{"win_length": 400, "codebook_size": 1024, "inner_norm": false, "positions": "rope", "kernel_size": 9, "optimizer": "muon", "lr": 0.0026, "nesterov": true, "orthogonalizer": "newton_schulz_5", "magnitude_pruning": 0.5, "epochs": 79.6, "final_lr_fraction": 0}
Rows from block 2 of a small self-supervised audio encoder (BEST-RQ), named by matrix and row number. Rows with one number belong to one neuron. Each number is 128 + 24 x the weight over its row's rms, rounded and kept within 0 to 255. All counts start at 0.
After each neuron's rows are labels from the 100 clips, of 14848, where the neuron reaches its largest size: "strongest on" is what is common among them. Only what is clearly more common there than usual is listed. The data: short read English sentences (LibriTTS-R).
# gate: first MLP gate (model.blocks.2.ff1.gate.weight, 416x160), inputs 0-159
# fc1: first MLP up (model.blocks.2.ff1.fc1.weight, 416x160), inputs 0-159
# fc2: first MLP down (model.blocks.2.ff1.fc2.weight, 160x416, transposed), outputs 0-159

gate.183 [151 109 128 128 127 128 128 128 128 113 128 128 105 128 185 128 149 138 128 128 122 146 191 107 151 116  68 128 112 128  54 128 162 123 152 112  65 128 117 128 128  72 128 128 102 128 128 128  86 155 110 128 158 181 128 128 128 109 108 167 137 141 161 116 116  47 174 128 166 128 155 128 128  99 128 128 128 128 182  98 130  92 128 153 166 128 115 128 128 169 128  75  83 128 128 116 128 128 128 128 128 167 128 128  86 128 106 128 128 128 128 143 128 128  87 128 128 128 128 128 128 128 166 149 128 128 128 128 128 128 128 128 114 143  82 128  89 128 128 195 157 128 128 101 128 114 164 101 148 153 128  73 104 128 145 128 128  98 128 128]
fc1.183 [130  62 148 128 103 128 107  71 154 128 128 170 109  94 145 128 164 128 128 156 128 147 187 128 105 128 157  72 139  96 120 128 128 103 128 128 128 161 128 119 128 128 170 128 100 128 128 128 128  95 128 111 128 168 128 128  80 148 103 101  85  76 128  93 128 128 128 109 128 128  93 128 152 104 128  73 114 128 102 128 128 128 128 103 142 128 128 128 132 139 144 160 137 128 164 128 123 128 128  95  96 128 167 139  80 128 114 149 152 158  85 128  96 128 128 105 128  86 128 148 100 128  94 128 159 128 191 128 128 162 128 128 128  99 128 128 108 123  96 128 128 128 176 188  77 128 128 193 128  97 157 128 100 128 128 128 151 128 128 128]
fc2.183 [154 128 128 128 128 128 128 186 128 104 128 128 128  93 128 180 197 177 128 160 128 128 128 128 129 128 128 128 123 128  83 117  97 128 128  96 128 137 128 128 128 128 128 128 128 128 100 154 134 128 163  71 128 128 177 128 122 102 128 128 170 128 145 128 128 136 128 113 123 181 128 128 128 141  81 168 128 128  88 128 128 128 159 128  82 128 138  41  94  78 128 128 108 102 128 128 101 128 128 152 128 128 128 128 189 128  89 128 128 128 128 128 128 128  50 128 106 128 128 151 161 131 128 103 178 104 128 161 128 128 128 128  92 128 128 128 174 128  97 134  51 128 128 128  95 165 128 128 141 128 178 128 150 128 149 128 128 128 128 128]
strongest on: voice: female

gate.285 [146 128 128 152  63 128 128 128 132 128 148 169 128 128 149  96 128 128  98 145 168 128 128  48 128 128 161  89  94 128 128 173 128 128 128 128 128 128 158 100 128 104 128 128 140 133 128  76 128 128 128  91 128 154 128 128 128 128 128 128  54  92  76 128 128 128 128 128 128 128 165 145 169 121 128  83 161 115 196 128 138 128 128 128 107 143 158  71 128 128  91 112 128 107 128 176 116  82 128 128 128  92 128 128 170 128 118  89 144 114 151 128 143 168 128 106 173 128 128 128 128 128 128 128 149 128 107  94 128 163  75 128 128 128 109 154 128 128 128 102  84 181 128 128 128 128 166 128 128 128 137 128 172  88 128 128  94 141 128 128]
fc1.285 [153 178 128  63 170  54 128 128 128 128 128 128 128 128 101 128 136 128 128 128 182 128 135 168 155 128 128 128 128 128 128 176 138 187 128 128 148 158 128 100 121 155 128 128  93 122 143 146 128 128 147 128 101 128 128 128 177 128 128 148 128 128 128  93 128 128 128 128 149 110 128 128  81 128 175 128  78 128 159  73 102 128 128 160 156 138 128 164 128 128 156  84 128 128 128  78 107 131 104 128  97 157 128 128  96 128 128 102 112 128  62 128 128 161 128 128 128 128  85 128 128 128 128 128 165 113 128 128 181 128 159 167 128 128 128 162 128 108 164 128 149  54  91 115 143 129  93  89 106 128 128 143 128 128  85 128 128 114 128 128]
fc2.285 [128 147 128 138  83 168 128 128 128 168 200 158 132 128 128 128 162 106 176 128 128  87 128 128 184  71 147 103 128 144 128 128 111 128 118 128 118 128 110 154 168 128  72 128 128 104 128 128 135 128 104 128 128 146 128  95 110  92 161  96 128 155  74 104 160 128 128 128 128 128 128 139  95 128 128 128 128 121 103 128 128 128 128 128 128  70 148 128 113 128 128 128 128 152 128 128 128 139 128  71  63 128 176 137 128 128 128 128  82 128  77 162 179 128 128 117 149 152 137 128 128 128  85 128 144 128 108 128 142 195 143 128 128 164 178  95 128 128  99 112 117 112 150 128 128 102 120 128 128 161 111 128 128 128 106 122 187 155 128  81]
strongest on: voice: male

gate.247 [128 128 128 135 128 128 128 159 102 137 103 157 167 128 128 176 118 128 128  79 128  87 128 128 148 128 128 133 128 128  96 114 166 167 128 128 128 128 111  96 137 152 106 101 128 128 128 128 128 171  98 128  80 128 128 164 143  99 128  77 156 102 128 128 162 160 128 128 128 100 128 116 142 128 128 104 128  87  98 128 128 110 159 128 128 128 128 104 103 128 186 128 128 102 128 177 128 128 128 146 141  65 128 128 128 143 128 170 128 128 144 153 163 202 128  99 128 128 128 169 151 181 128 164 196 128  68 128 128 128 119 104 128 103 145 148 128 111 185  76 128 128 108  96 160  98 128 128 103 128 128 152 135 192 128 128 128 128 128 128]
fc1.247 [128 169  76 163 128 128 163 155 120 161 128 164  98 157 128 128 128 128  95  84 176 108 128 128 144  76 181 128 128 107 152 128  94 128 146 173 128 128 128  73 167 128 156 128 151 128 128 150 128 173 177  58 146 128 128 172 110 128  86 128 128 114 128 140 133 135 147 138 128 108 159 128 128 116 168 103 128 128 128 128 128 109 109 155 118 117 128  95 160 128 159 148 169 168 155 128 128 141 120 188 128  95 107  98 172 100  80 150 161 128 148 128 128 128 109 128 143  79  76 128 128 128 128 128  93 141 128 128 128 128 121 128 128 151 128 128  93 175 128 156 128 128 128 128 128 128  99 148 128  91 182 128 128 128 128 128 128 128 128 128]
fc2.247 [128 128 153 128  82 110 166 128  85 128 128 115 158 107 104 128 128 128  86 128 128  78 128 128 143 128 128  87 128 128 128 128  95  78 153 109 156 113 144 129 135 146  90  95 128  85 128 166 160 128 117 128 103 155 143 128 116 128 166 167 147 106 128 154 141 128 128 152 115 154  88 113  76 128 174  93 128 171  83 128  76 115 109 145 128 158 128 154  93  83 146 128 128 128 128 128 128 128 105 149 128 128 128 102 128 128 128 144 158 128  83 107 113 128  87 128 128 128 128  77 128 157 128  93 165  82 146 152 102 128 128 128 190 128 169 128 165 128 128 128 128 128 128 104 147 124 128 128 161 155 190 187 128  85 112 128 128 117 142 128]
strongest on: voice: male

gate.19 [ 99 128  84 145 128  98  95 128 128 128 128  91 166 128 109 128 128 128  87 142 158 155 105 128 128 163 107 128 101 128  85 117 128 128 128 141 128 128 113 150 142 128 128  98 128 144  94 128 166 128  98 163 123 128 156 128 101 114 128  58 128 113 157 128 128  89 128 125 146  69 128 128 128 128 169 159 128 163  83 161 128 156  80 165 157 128 152 128 145  88 128 128 101 103  89 128 189 128 193 128 128 128 128 128 149  95 128 128 154  96 128 128 184 128 128 102 163 128  82 128 128  64 113  96 142 128 162 128 128 128 128  81 128 128 128  92  96 128 128  87 138 128 128 167 128 128 139 128 113 128 128 101  76 128 128 128 108 159 128 128]
fc1.19 [128 133 173 100 105 128 105 128 176 112 128 128 149 179 170 128 128 128 100 128 110 163 138 104 128 128 168 128 128 128 164 128 102 128 128 147 145 162 139 128 128 128  51 128 178  35 167 128 128 154 134 128 128 128 128  91 115 128 128 128 153 128 128 114 128 128  99 128 104  97 128 128 139 128 110 128  94 109 128 151 128 112 101 154 128 165 128 128  82 128  86 128 128 128 210  82 128 128 128 171 163  86 128 128 186 128 128 128 111 128  91  99 128 128 128 164 113 110 128 111 148 128 128 145 128 128 184 128 128 171 128 128 128 128 118 128 128 160 128 128 163 128  89 110 113 128  96 128 128 105 128 128 128  76  90 128 128 109 162 140]
fc2.19 [128 211 106 128 128 128 149 109 128  97  79 116 128 128 128 128  83 139 184 174 195 157 137 128 117 128 128 128 128 128 128  82 128 128 128 149  99 140 160 128  64 128 128 128 128 128 128  97 128 154 128 128 128 141 115 128 144 148 184  90 128 148 128 152 108 128 164 128 128 128 128 118 128 128 116 128 156 148  47 156 147 128 101  51 128 144 128 128 128 128 157 148 128 175  84  82 128  98 163 128 128 118 128 110 128 138 170 128 128 148 153 128 128 128 173 128 107 148 128 153 128 128 106 128 128 128 128 183 128  82 128 123 128 108 108 128 128 145 107 128 113 128 149 128 161 102 160 159 128 128 106 128 140 104 128 106 128 143  92  83]
strongest on: voice: female

gate.246 [128 128  82 128 118  93  99 128 128 128 128 175  99 149 186 128 117 130 128  95 108 128 128 102 163  73 128 128 128 114 128 128 128 128 128 128 128 111 105 128 128 100 118 128 164 128 184 118 142 128 150 128 117  94 175 128 128 111 128 103 167  94 170  92 149 114 128 149 119 155 128 128 128 128 167 128  50  90 128 128 176 107 128 128 139 128 112 157 128  97 128 134 156  88 128 108 128  82 128 128 128 128 177 158 128 128 128 128 152  86 128  95 167 117 128 119 128 128 147 152 128 106 128 128 150 166 150 128  59 161 128 153 128 149 107 203 145 128  79 128 102 147 128 105 152 108 128 128 128 128 173  95 128 108  94 128 128  94 128 128]
fc1.246 [109 149 128 128  91 128 157 128 128 128 108 163 128 157 128  88 150 128 128  72 116 128 128 106 128 128 171  83 128 149 143 128 128 157  95 177 185 128 128 149 128 128  94 128 150 128 161 128 128  94 128 128 146 108 182 128  59 166 148 128  65 128 163  62 128 128 107  84 114 163 153 128 128 138 128 128 128 154 128 128 144 128 128 128 128 128 128 128 128 128 128 128 128 162 152  88 128 128 128 128 101 128 128 153 161 128 105  90 128 128 128 128 143 140 171 128 128 128  98 169 128 128 128 128 128 128 176  84 128 128 183  73 128 128 168 168 128 138 128 128 128  95 128  82 128 128 138 160  97 128 182 149 128 128 138 128 107 128  88  84]
fc2.246 [128 106 105  94 146 147 128 128  91 128 152 117 124 110 128 128 119  93 128 150 128 128 128 128 169 123 107 128 128 112 128  72 209 128 182 128  97 108 100 128  78 153 151 128 101  74 128 128 128 152 128 128 152 128 128 128 128 128 128 128 128  83 100 179 118 174 128 101 128 138 128 111 128  84 128 128 133 157 128  85 128 162 128 154  85 128 128 128 179 128 145 128 139  66 106 162 190 128 128 128 128 149 128 149  94 128 128 128 177  72 160 172 128 128  81 128 115 128 128 152 128 128 163 159 123 142 118 141 128 128 128 176 128 162 128 132 131 191 160 128 128 128 128 128 168 147 128 105 128 128  89 128  95 128 146 128 128 128 128 128]
strongest on: voice: male

gate.217 [104 128 128 128 128 155 128 128 115 128 128 128 128  84  76  95 128 128 167  87 128 152 115 128 128 128 146 128  92 112  92 164 128 178 156 128 142 118 128 128  99 110 128 128 170 113 128  90 128 150 104 128 128 128 128 128 144 128 120 128 128 128 105 153 127 128 128 170 128 170 128 100 128 143  89  72 128 128 128 114 128 117 115 105 128 128 128 128 181 155  89 128 128 128 161 128 128 128 157  85 181  95  84 128 171 100 128 128  89 128 128 149 128 110 143 150 173 157 177 128 128 162 167 101 128 146 128 128 128 157 172 128 129 128 128 104 128 128 128 100 196 128 180 107  90 128 128 164 184 128 128 127 135  89  60 176 128 128 146 128]
fc1.217 [128 149 103 155 195 128 128 166 148  79 128 135 144 128 128  96 128 128 147 106 128 154 179 173 118 128 128 128  95 128 103 165 128 128 154 160 128 110 100  90 128 181 105 128 128 128 143 128 143 165 128 205 170 128  98 128 134 128 128 106 102 116 128  90 128  80 128 153  87 128 128  85 128 128 128 116 112 128 152 128 128  99 110 128 128 128 128 128 179 102 128 158 128 128  76 137 128 128 128  97 128 128 181 128 128 146  99  95 128 158 100 128 128  87 128 128 154 128 159 128 128 104 128 128  93  98 142  96 128 128 107 128 157 128 165 128 128  96 128 128 128 128 128 128  87 128 128 128 128  91 171 128 128 104  66 188 145 165 168 128]
fc2.217 [ 91 128 128 116 128 148 104 101 128 128 101 128 146 128 144 128 128 154 151 172 128 128 128 128 194 128 108 128 128 106 128 106  91 115  76 128 128 140 128 102 128 128 128 167 128 128 161  99 128 102 170 128 103 128 128 128 128 111 105  83 128 128 128  84 128 128 172  89 147 128 128  96 172 128 153 164 185 154  73 128 128 128 128 128 128 130 128 179 147 158 175 103 128 111 183 128 123 163 128 145 112 128  77 158 128  98 101 184 128 128 101  90 128 128 128 178 128 105 128 169 128 134  96 109  85 128 128 128 128 128 103 128 173  92 163 128 128 128 128 128 128 128 128 128 128  80 112 172 128 128 182 152 114 164 128 128 113  88 144 128]
strongest on: voice: female

gate.232 [128  82 155 145  98 172  89 162 128 103 128 132 152  67 165 128 128 128 128 128 128  84 170 128 128 179 128 128 128 147 128 128  88 128 154 171 138  74 128 128 151 128 128 128 128 101 128  91 128 112 128 128 109 128  94 128  88  99 104 100 100 175 128 187 128 148  93  86  88  94 128 128 192 128 128 151 128 128 128 128 128 128 159 106 104 141 141 117 128 111 166 110 105 128 165 128 143 110 128 128 145 128 128 128 128 128 145 149  76 148 128 128 128 128 128 128 113 172 128 128 128 150 100 128 168 128 182 128 128 128 128 162 128 128 106 128 146  97  99 128 128 128 128 123 113 179 128 128 110 128 128  81  81 105  93 184 105 103 105 154]
fc1.232 [106 108  89  72 113 136 128 128  82 102 128  71 128 128 128 128 128 128 156 128 128 128 128 175 146 134 149  92 128 128 112 108 108 110 215 128 150 209 128 128  99 128 128 128  89 128 158 128 128 128 108 128 157  99 128 128 128 128 128 119 128 145 150  93  75 128 178 128 136 128 145 183 128 101  98 128 156 128 128 128 128 128 128 128 163  99 175 128 110 128 128 114 154 128 122 128 128 145  84 120 114 159 128 128  97 175 111 128 146 176 128 128 128 128 122 128  92 101  94 110 100 128 145 128 120 167 128 128 128 128 128 128 128 128 115 169 128 128 166  91 142 128 162 164 128 128 115 128 128 193 128 113 183 100 147 144 145  81 103 128]
fc2.232 [128 158 104 128 141  61  77 128  61 128 128 128 128 128 128 158 128 128 173 128 131 129 128 128 128 128 122 128 128 128  71 164 128 101 128 141 130 127 128 106 133 159 128 128  87  93 128  85 123 160 128 116 128  99 128 148 128 157  98 140 105 173 161 128 164 128 160 151 128 128 128 163 128 109 128 128 128 145 128 128 128 128 128 173 128 128  82 128 128 128  75 119 128 128 128 131 128  87 128  98 128 156 157  97 163 105 170 167  79 128 164 128 128 120 128 161 128 115 131 128 145 154 160 128 128  77 104 159 128  97 128 128 128  90 101 179 128 128 128 189 128 110 108 128 142 122  87 180 191 108 142 128 163 128 148  84 128 128 128 109]
strongest on: voice: male

gate.18 [128  87 172 128 176  93 109  73 128 128 128 128 128 128 150 128  64 128 113 128 128 149 138 128 128 156 128 128 128 128 186 135 128 128 117  70 138 165 128 128 128 128 128 128 199 147 128 128  90 181 104  86  98 128 128  77 128  80 128 128 103 102 112 128 128 110 148 128 128 128 128 108 128  96 164  98 155 128 128 128 179 128 128 103  99 128  76 128 128 128 128 128 128 128 128 128 128 128 128 144 155 100 128 118 128 114 211  82 128 128 128 128  77 167 128 100 128 128 107 128 138 128 128 128 184 156 128 128 128  90 128 147 128 128 143 150 150 128 128 115  65 128 116 128 158  95 128  91 128 128 128 116 128 128 143 104 128  69 128 117]
fc1.18 [128 107 128  72 143 129 112 128 111 128 151 159 128 144 119 160 128 128 128 128 128 128 117 116 128 128 128 128 128 128  92 128 156  73 128 166 118 175 154  99 145 169 159 103 166 165  90 128  83 140  69 128 128 152 154 128 128 146 128 128 128 128 128 128  87 169 124 100 128 152 128 128 128 128 185  95 189 128 128 100 128 173 128 106  96 164  84 128 128 128 118 163  93 128 128 128 128 128  99 128 128 128  47 128 128 181 128 128 167  89 128 130 157 147 128 152  86 128 128 128 131 118  93 110 103 128 143 128 154 154 128 128 128  82 128 128 128  84 184 128  86  97 128 128 128 138 163 128  89 128 128 128 128  90 100 128 128 128 128 102]
fc2.18 [151 128 204 128 128 159 128 180 128  84  86 155  80 128 128 128 177 114 128  98 157 128 128  84  77 128 128 128 128  61 155 128 128  89 128 128 140 133 128 142 159 117 173 103 128  88 128 128 177 152 150 128 128 128 128 128 128 128  89  98 128 174 153 128 128 158 128 128  86 102 136 128 128 128  65 128  91 128 171 106 156 128 142 164 154 146 128 128 128 128 128 128 135  97 128 128 128 113  85 128 128 162 176 128 128 106  65 109  79 128 169 128 128 113 146 128 148 128 114 128 154  75 128 128 112 128 128 128  99 163 128 128 168 128 125 128 128 128 128 140 141 128 165 128 128 128 128 164 128 128 128 128 128  92 112 128 158 112 140 162]
strongest on: voice: male

gate.34 [128 180 128  99 105 128 128  97 166  97 128 184 129  88  88 150 101 128 150 113 128 140 128 180 128 128 128 128 182 161 164 176 173 128 180 110 128 161 128 128 128 128 128 111  80 128 113 172 128 101  71 140 128  86  98 102  92 128 128 128 106 128 128 128 128  95 128 156 128 128 159 128 128 128 101 119 115 128  43 128 128 153 128 163  86 162 128 146 158 101 147 128 128 128 128 128 164 128 128 128 128 128 128 128 154 128 128 128 112  90 128 128 128 110 163 160 100 128 112 128 128 113 128 128 128 128 139 100 128 115 128 128  91 128 128 166  85 128  96 128 157 128 128 149 128  85 155  85 128  90 122 123 142 150  82 114 186 128 128 128]
fc1.34 [161 128 106 128 128 128 128 128 128 124 140 128 128 128  99  83 169 128 106 155 128 128  99 128 106 185 129 140 164 219 128 128 128 101 128 128 128 128  60 154 128 128 138 141 150 141 128 128 128 185 167 142  88 128 138 128  77 115  88 163 146 133 128  98 102 128 165 160 128 104 128 128  97  91 154 128 128 128 128 104  84 156 178 128 109 112 128 142 128 128 128  97 119 128 166 155 128 129 128 128 128 111 113 162 164 128 128 128  73 128 108 151 128 107 128  99 128 168 103 179 128  98 128 128 128 128 128 128 128 128 113 128 128 157 120 178  46 128  92 128 113 140 119 128 128 139 128  81 128 112  97 128 128 128 128  70 148 128 128 128]
fc2.34 [129 102 108 163 128  79 128 128 128 168 128 128 100 139 176 128 128  94 128 128 110 150 109  91 128 128 145 107 128  85 128 128  86 102 128 128 128 145 148 143 133 128 180 174  97 128 128 151 152  91 102 138 128 109 103 182 128 128 128 114 128 157 188 128 165 128 128 182 128 109 128  90 121 110 128 128 128 128 143 128 157 155  91 169 128 128 149 128 147 128  83 128 128 118 128 128 128 113 128 128 161 111 128 128  65 110 128  79 128 140 128 128 165 163 153 128  87 108 128 128 128 128 126 105  87 151 154 128 128 160 153 128 128 115 128 145 162  73  79  84 108  86 128 128 128 128  58 139 128 141 167 128 128 128 128 175 128 128 174 128]
strongest on: the word "to"

gate.222 [128 128 128  95  96 130 128 114  93 107 128 104 128 128 128 128 113  61  30 128 163 174 128 128 128 128  80  99 128 128 128 112 128 112 102  62 152 155 128 161 123 128 164 128 163 150 108  82 128 128  76 128 128  90  89  95 161 147 128 128 199 128 128 128  82 128 100 145 101 128 128 135 128 147 128 128 128 149 128 145 128 128 101 119 128 143 102  86 101 128 128 160 128 148 128 128 173  89 178 154 128 138 128 128 128 129 128 102  70 128 128  99 128 128  97 128 128 128 149 143 148 143 128 128 128 128 164 128 154 146 128 128 128 128 128 157 139 128 128 159 128  81 128 128 102 128  97 128 128 128 139 107 161  74 128 128 128 128 170  93]
fc1.222 [128 128  90 128 128 103  84 128 139 146  80 128 122 128 128 128 107  93  77 128 128 111 128 128  94 128 111 154 128 128 144 138 128 167 128 150  87  99 128 128 193 121 128 164  62 128 146 157 128 128 102 128 128 128  98 172 128 154 116 128 128 146 157  78 128 128 128 128 128 125 128 177  93 147 158 128 105 128 155 158 128 159 128 128 128 128 141 128 150 166 128  96 128 128  98  98 145 128 128 128 158 128 159  69 128 128 128 115 200  99 115 128 128 104 128 188 145 128 155 101 128  89 128 101 128 128 128  99 128 128  93 128 128 143 128 208 128 128 144 157 181 156 128 150 128 142  96 128 128 159  78  74 128 128 128 119 128 128 110 128]
fc2.222 [ 86 139 128 154 128  92 128 128 128 184 102 171 114 128 128 128 128 123 128 102  92 128  69 128 128 107 175 110 128 158 123 128 128 170 128  99 128 128 128 109 161 128 128 105 128 128  90 128 128 128 128 174 128 128 128 128  82 160  76 128 106 110 108 128 128 104 164 116  73 168 128  94 128 128 173 128 128 128 128 128 128 149 128 128 123 128 167 128 128 181 128 129 146 128 113 111 128  93 128  71 128 177 128 112 128 128 185 128 128 128 149 128  92 128 138 128 128 128 120 159 128 165 128 128 128 128 103 128 128 128 128 109 128  82 101 128  94 160  98 128 111 160 128 171  96 126  89 128 128 156 128 128 128 169  69 205 157 157 168 128]
strongest on: voice: female

gate.239 [173 124 128  94 128 128 128 128 128 177 128  89 128 128 128 112 128 175 128 128 172 119 117 105 128  97 136 128 128 128 158 128 163 147  70 128 178  87 179 138 128 128 128 111 128 145 152 152 128 128 107  66  86  88 164 128 128 128 128 165 154 102 128 128 128 128  78 128 128 128 128 128 180 128 153 114 128 137  83 128  80 183 121 128 178 128 128  89 171 128 103 128 145  72 128 128 128 128 158 111  64 128 114 110 128 163 179 128 110 128 128  80 128  90 128 128 112 128 142 158 128 128 178 128 128 147 128 128 142 128 128 154 128 128 111 146 155 128  84 128 128 150 128 138 128 101 101 128 128  97 128 115 128 128  86 168 128 128 143 107]
fc1.239 [161 128 128 181 128  92 106  90 157 185 128 128  91 128 128 159 128 128 136 128 128 128 128 128 113 101 128 143 128 128 107 175  94 147 128 156 128 128 128 128 101 128 119 128 138 128  94 128 128  93 161  80 128 128 128 128 137 128 128 128 128 178 100 128 128 128 128 188 178 128 128 128 187  96 128 128 128 128 128 103 128 128 104  98 128 128 128 106 170  89 128 155  50 156 128 145 128 128 107 100 128 128 128   8 128 153 128 128 103 156 128 128 158  93 164 162 128 128  76 128 128 148 146 128  99 128 128 128  85 128 154 113 106 101 128 128 128 128 128 162 154 128 128 128 162 110 114 142 155 128 128 128 128 128 103 128 128 166 137 161]
fc2.239 [ 90 128 128 128 128 128 128 128 128 101 128 128 128 151  52 128 128 152 128 128  48 104 128 165 128 128 139 128 128 128 107 128 128  89 128 128 107  83 128 128 112 128  92  85 128 128 104 128 128 160 128 197 108 128 128 128 113 128 138 149 128 128 111 187 128 128  94 128 128 152 103  90 128  98 128 152 167 160 128 128 107 188  80 112 128  80 128 128 128 159 128 128 128 128 128 128 128 128 128 128 128 180 128 158 128 156 128 141  82 140 199 176 128 182 141 128 128 128 128 175 149 128 128 164 135 128 157 128 101 128 128 181 164 109 128 128 128 128 128 128 128 128  97 141 157 171 151  96 161 128  87 128 156 128 128 128 166 128 128 128]
strongest on: voice: female

gate.76 [147 166 128  85 128 151 110 128 128 128 163 128 128  91 128 128 128 128 143 128 128 142 110 128 128 128 195 163 128 175 128 128 128 128 169 103  89  98 128 128 115 128 128 128 128 128 101 128 128  46 168  42 128 128 128 128 103 128 146 128 102 169 128  96 128 122 168 151 148 128 128 128 128 128 161 155 128 143 128 128  92 143  79 128 128 128  71 128 128  97 154 110 128 108 148 155 128 128 155 128 107 128 128 120 128 128  85 112  97  91 105 200 128 135 101  99 128 150 100 128 128 149 101 133 160 154 178 128 128 128 152 101 136 128 128 128 128 128 128 128  74 128  81 176 156 128 128 101 128 128 155  94 128 128 128  77 128 128 160 128]
fc1.76 [137  92  90 128 128 163 128 166 128 163 128 128 128 128 155 128 128 128 158 138 128 128 128 128 171 128 128 169 159 128  99 178 128 128  98  89 128 128 128  66 128 128 103 153  96 109 117 110 128 128  83 180 128 128 128 146 178 174 128 128 128 171  91 116 128 101 112 128 103 128 158 146 160 128 128  66  97 128 103 171 107 128 128 186 128 128 128 144 128 163 128 128 107 150 139 148 128 185 128 128 128 128 145 128 150 179 128 128 111 128 176 156 128 128 100 107 128 128 128 128 137 128 128 197 128  99 104 102  52 144 128 128 128 128 155 128 104 128 100 154 128 200 128 137 128 128 117 128 128  91 128  94 128 128 128 128 101 128 128 112]
fc2.76 [128 142 128 128 128 150 147 128 158 128 143 120 128 128  95 115 174 128 128 128 155 148  93 128 149 128  91  84 155 128 128 101 128 144 128 128 128 156  95 128 104 128 128 128 160 128 128 163 128 128  78  42 128 121 140 128 128 103 180 128 168  87 100 176 128 128 182  66 128 128 149 128 118 129 128 112 132 128 128 151 128 128 128 128 159 112 128 128 128 128 148 150  96 128 128 128 101  81 128 128 128 120 128 110 128 110 100 128  75 171 128 128 136 128  75 128 128 140 128 128 143 128 202 128 128  60  98 128 143 128 128 158 128 128 128 128 140 128 157 128 128 128 128 158 184 158  86 128 128  71 128 128 128 172 128 128 198 128 127 100]
strongest on: voice: female

gate.157 [128  95 128 144 128 137  73 143 153  98 115  94 128 143 128 155 128 128 128 128 128 128 128 117 128 128 128 128 128 128  72 108 146 106 128 128 128 128 128 154 112 128 128  94 128 128 128 187 128 138 128 128 128  85 154  82  91 128 128 141 128 150 128 128 128 128 171 128 128  78 128 128 135  94 181 128  80 148 128 186 153 170 128 128 128 128 128 121 181 128 153 128 128 128 128  98 176 128 104 128 128 173 184  69 113 144 147 169 166 184 128 171 128 133  77 155 128  84 144 128 128 128  92 128 128 128  94 128 128 180 128 152 128 128 138 128 128  96 128 103 128 128 128 128 158  67 128 128 128  97 128 150  92 112  89  81 128 128 147 147]
fc1.157 [169 128 128 128 128 128 128 128 128 128 188 128  98 128 128 114 113 117 159 183 128 128 128  86 128 128 107 128 141 138 128 128 148 128 128 110 128 156 152 128 128 171  90 128 128  89 142 128 128 128 108 115 128 152 163 136 100 114 102 128 128 161 128 128 128 128 128 128 128  99 174 128 140  68 128 163 152 128 128 128 128 167 128 175 128 128 128 136  93 168 128 128 128 154 128 128 128 128 128  92 110  75 128 128  97 128  88 123 128 116 112 128 128 109 128 128 101 159  85 110 161 128 176 156 123 102  82 103 128 152 128 161 128  74 143 128 192 128 175 112 128 128 101 162 128 143  80 128  78 154 128 128 128  98 165 128 128  59 195 159]
fc2.157 [128 104 128 128  89 128 149 128 157 152 100 128 159 128 128 199 128 195 128 128 128 128 128  73 149 134 128 128 111  77 128 105 128 100 103 128 128 114 128 113 151 128 128 128 128 185 128 128 128 128 128 170  88 128 128 128 161 128 156  75  96 155 128 101 128 128 148 128 128 128 128 154 128 128 152 128 110 128 128 130 128 128  54 128 106  81 128  83  91 154 128 153 128 157 128  84 128  69 128 142 128 128 128  76 166 156 128 128 128 108 128 174 128 142 128 128 141 181 128 128 105 128 128 128 128 165 128 128 128 179 128 128 144 128 128 151 128 128  95  99  91  80  89 156 128 128 128 143  82 128 162 128 140 128 162 128 128 192 128 128]
strongest on: voice: male

gate.369 [128  84 128 100 128 128 128 199 157 128 161 128 151 128 175 147 128 169 128  97 160 128 128 128 128 105 128 138 128 147 148 128  77 128 128 128  92 128  79 151 128 128 140  86 128 118 157  88 128 128 128 128 171 139 115 128 128 128 177 128 128 128 128 128 128 142 107 128  85 128 141 153 185 128 128 128  76  85 104  98 128 160  90  99 188  87 110 128  73 164  63 128  91 139  97 111 121 128 128 128  92 128 128 128 141 128 128 156 111 128 128 128 157 128 128 149 188  89 145 128 128 128 123 165 128 128 128 128 128 103  72 128 194 141 128 162 128 128 170 128 128 155 128 128 128  98 128 128 128 128 128 128  97 113 128 144 128 103 128 128]
fc1.369 [ 82 180 121 128 128 128 128 169 102 128 153 141 153 170 136 128 133 128 104 147 128  89 158 128  87 128 128 164 128 128 128 128 120 128 169 128 128 144  85 174 128  84 144 128  96 128 117 128 143 128  72 142 145 128 128 128 128 128 128 128 128 141 169 102 147 121 128 162 182 128 158 128 128 208 146 128 128 128  99 128  84 148 102 140 106 140 128 128 121 128 111 187 114 107 128 128 154 128  98 132  85 128 128 104 147 128 128  96 102 128 128 128 183  96 125  62 128 164 117 160 100 128 105 128 158 113 128 128 108 163 128 160 125 153 149 104 128 128 128 128 163 160 113 128  66 128 128 157  81  83 112 128  98 128 128 153 154  96 128 128]
fc2.369 [128 117 128 149 128 128 128  96 128 102 169 130  99 163 110 128 128 163 128 128 160 104 128 148  98 128 106  89  98  80 166 128 128 128 111 128 128 128 128 133 128 128 128 163  98 128 151 128 128 116 119 107 113 151 128 128  87 128 168  98 157 128 128 128 107 117 128 176 128 128 128 157 128 128 128  93 128 107  98 139 104  63 175 128 154 168  85 186 154 128 128 128 128 122 102 128  85 196 149 128 128 188 113  82 190 128 128 128  74 168 128 134 128 128 128 128 162 151 128 117  54 136  71 128 128 128 128 128 128 128 128 135 111 128 128 128  97 128 128 128 144 128 128 160 154 115 134 108  79 163  86 128 163 128 128 128 161 128 111 128]
strongest on: voice: male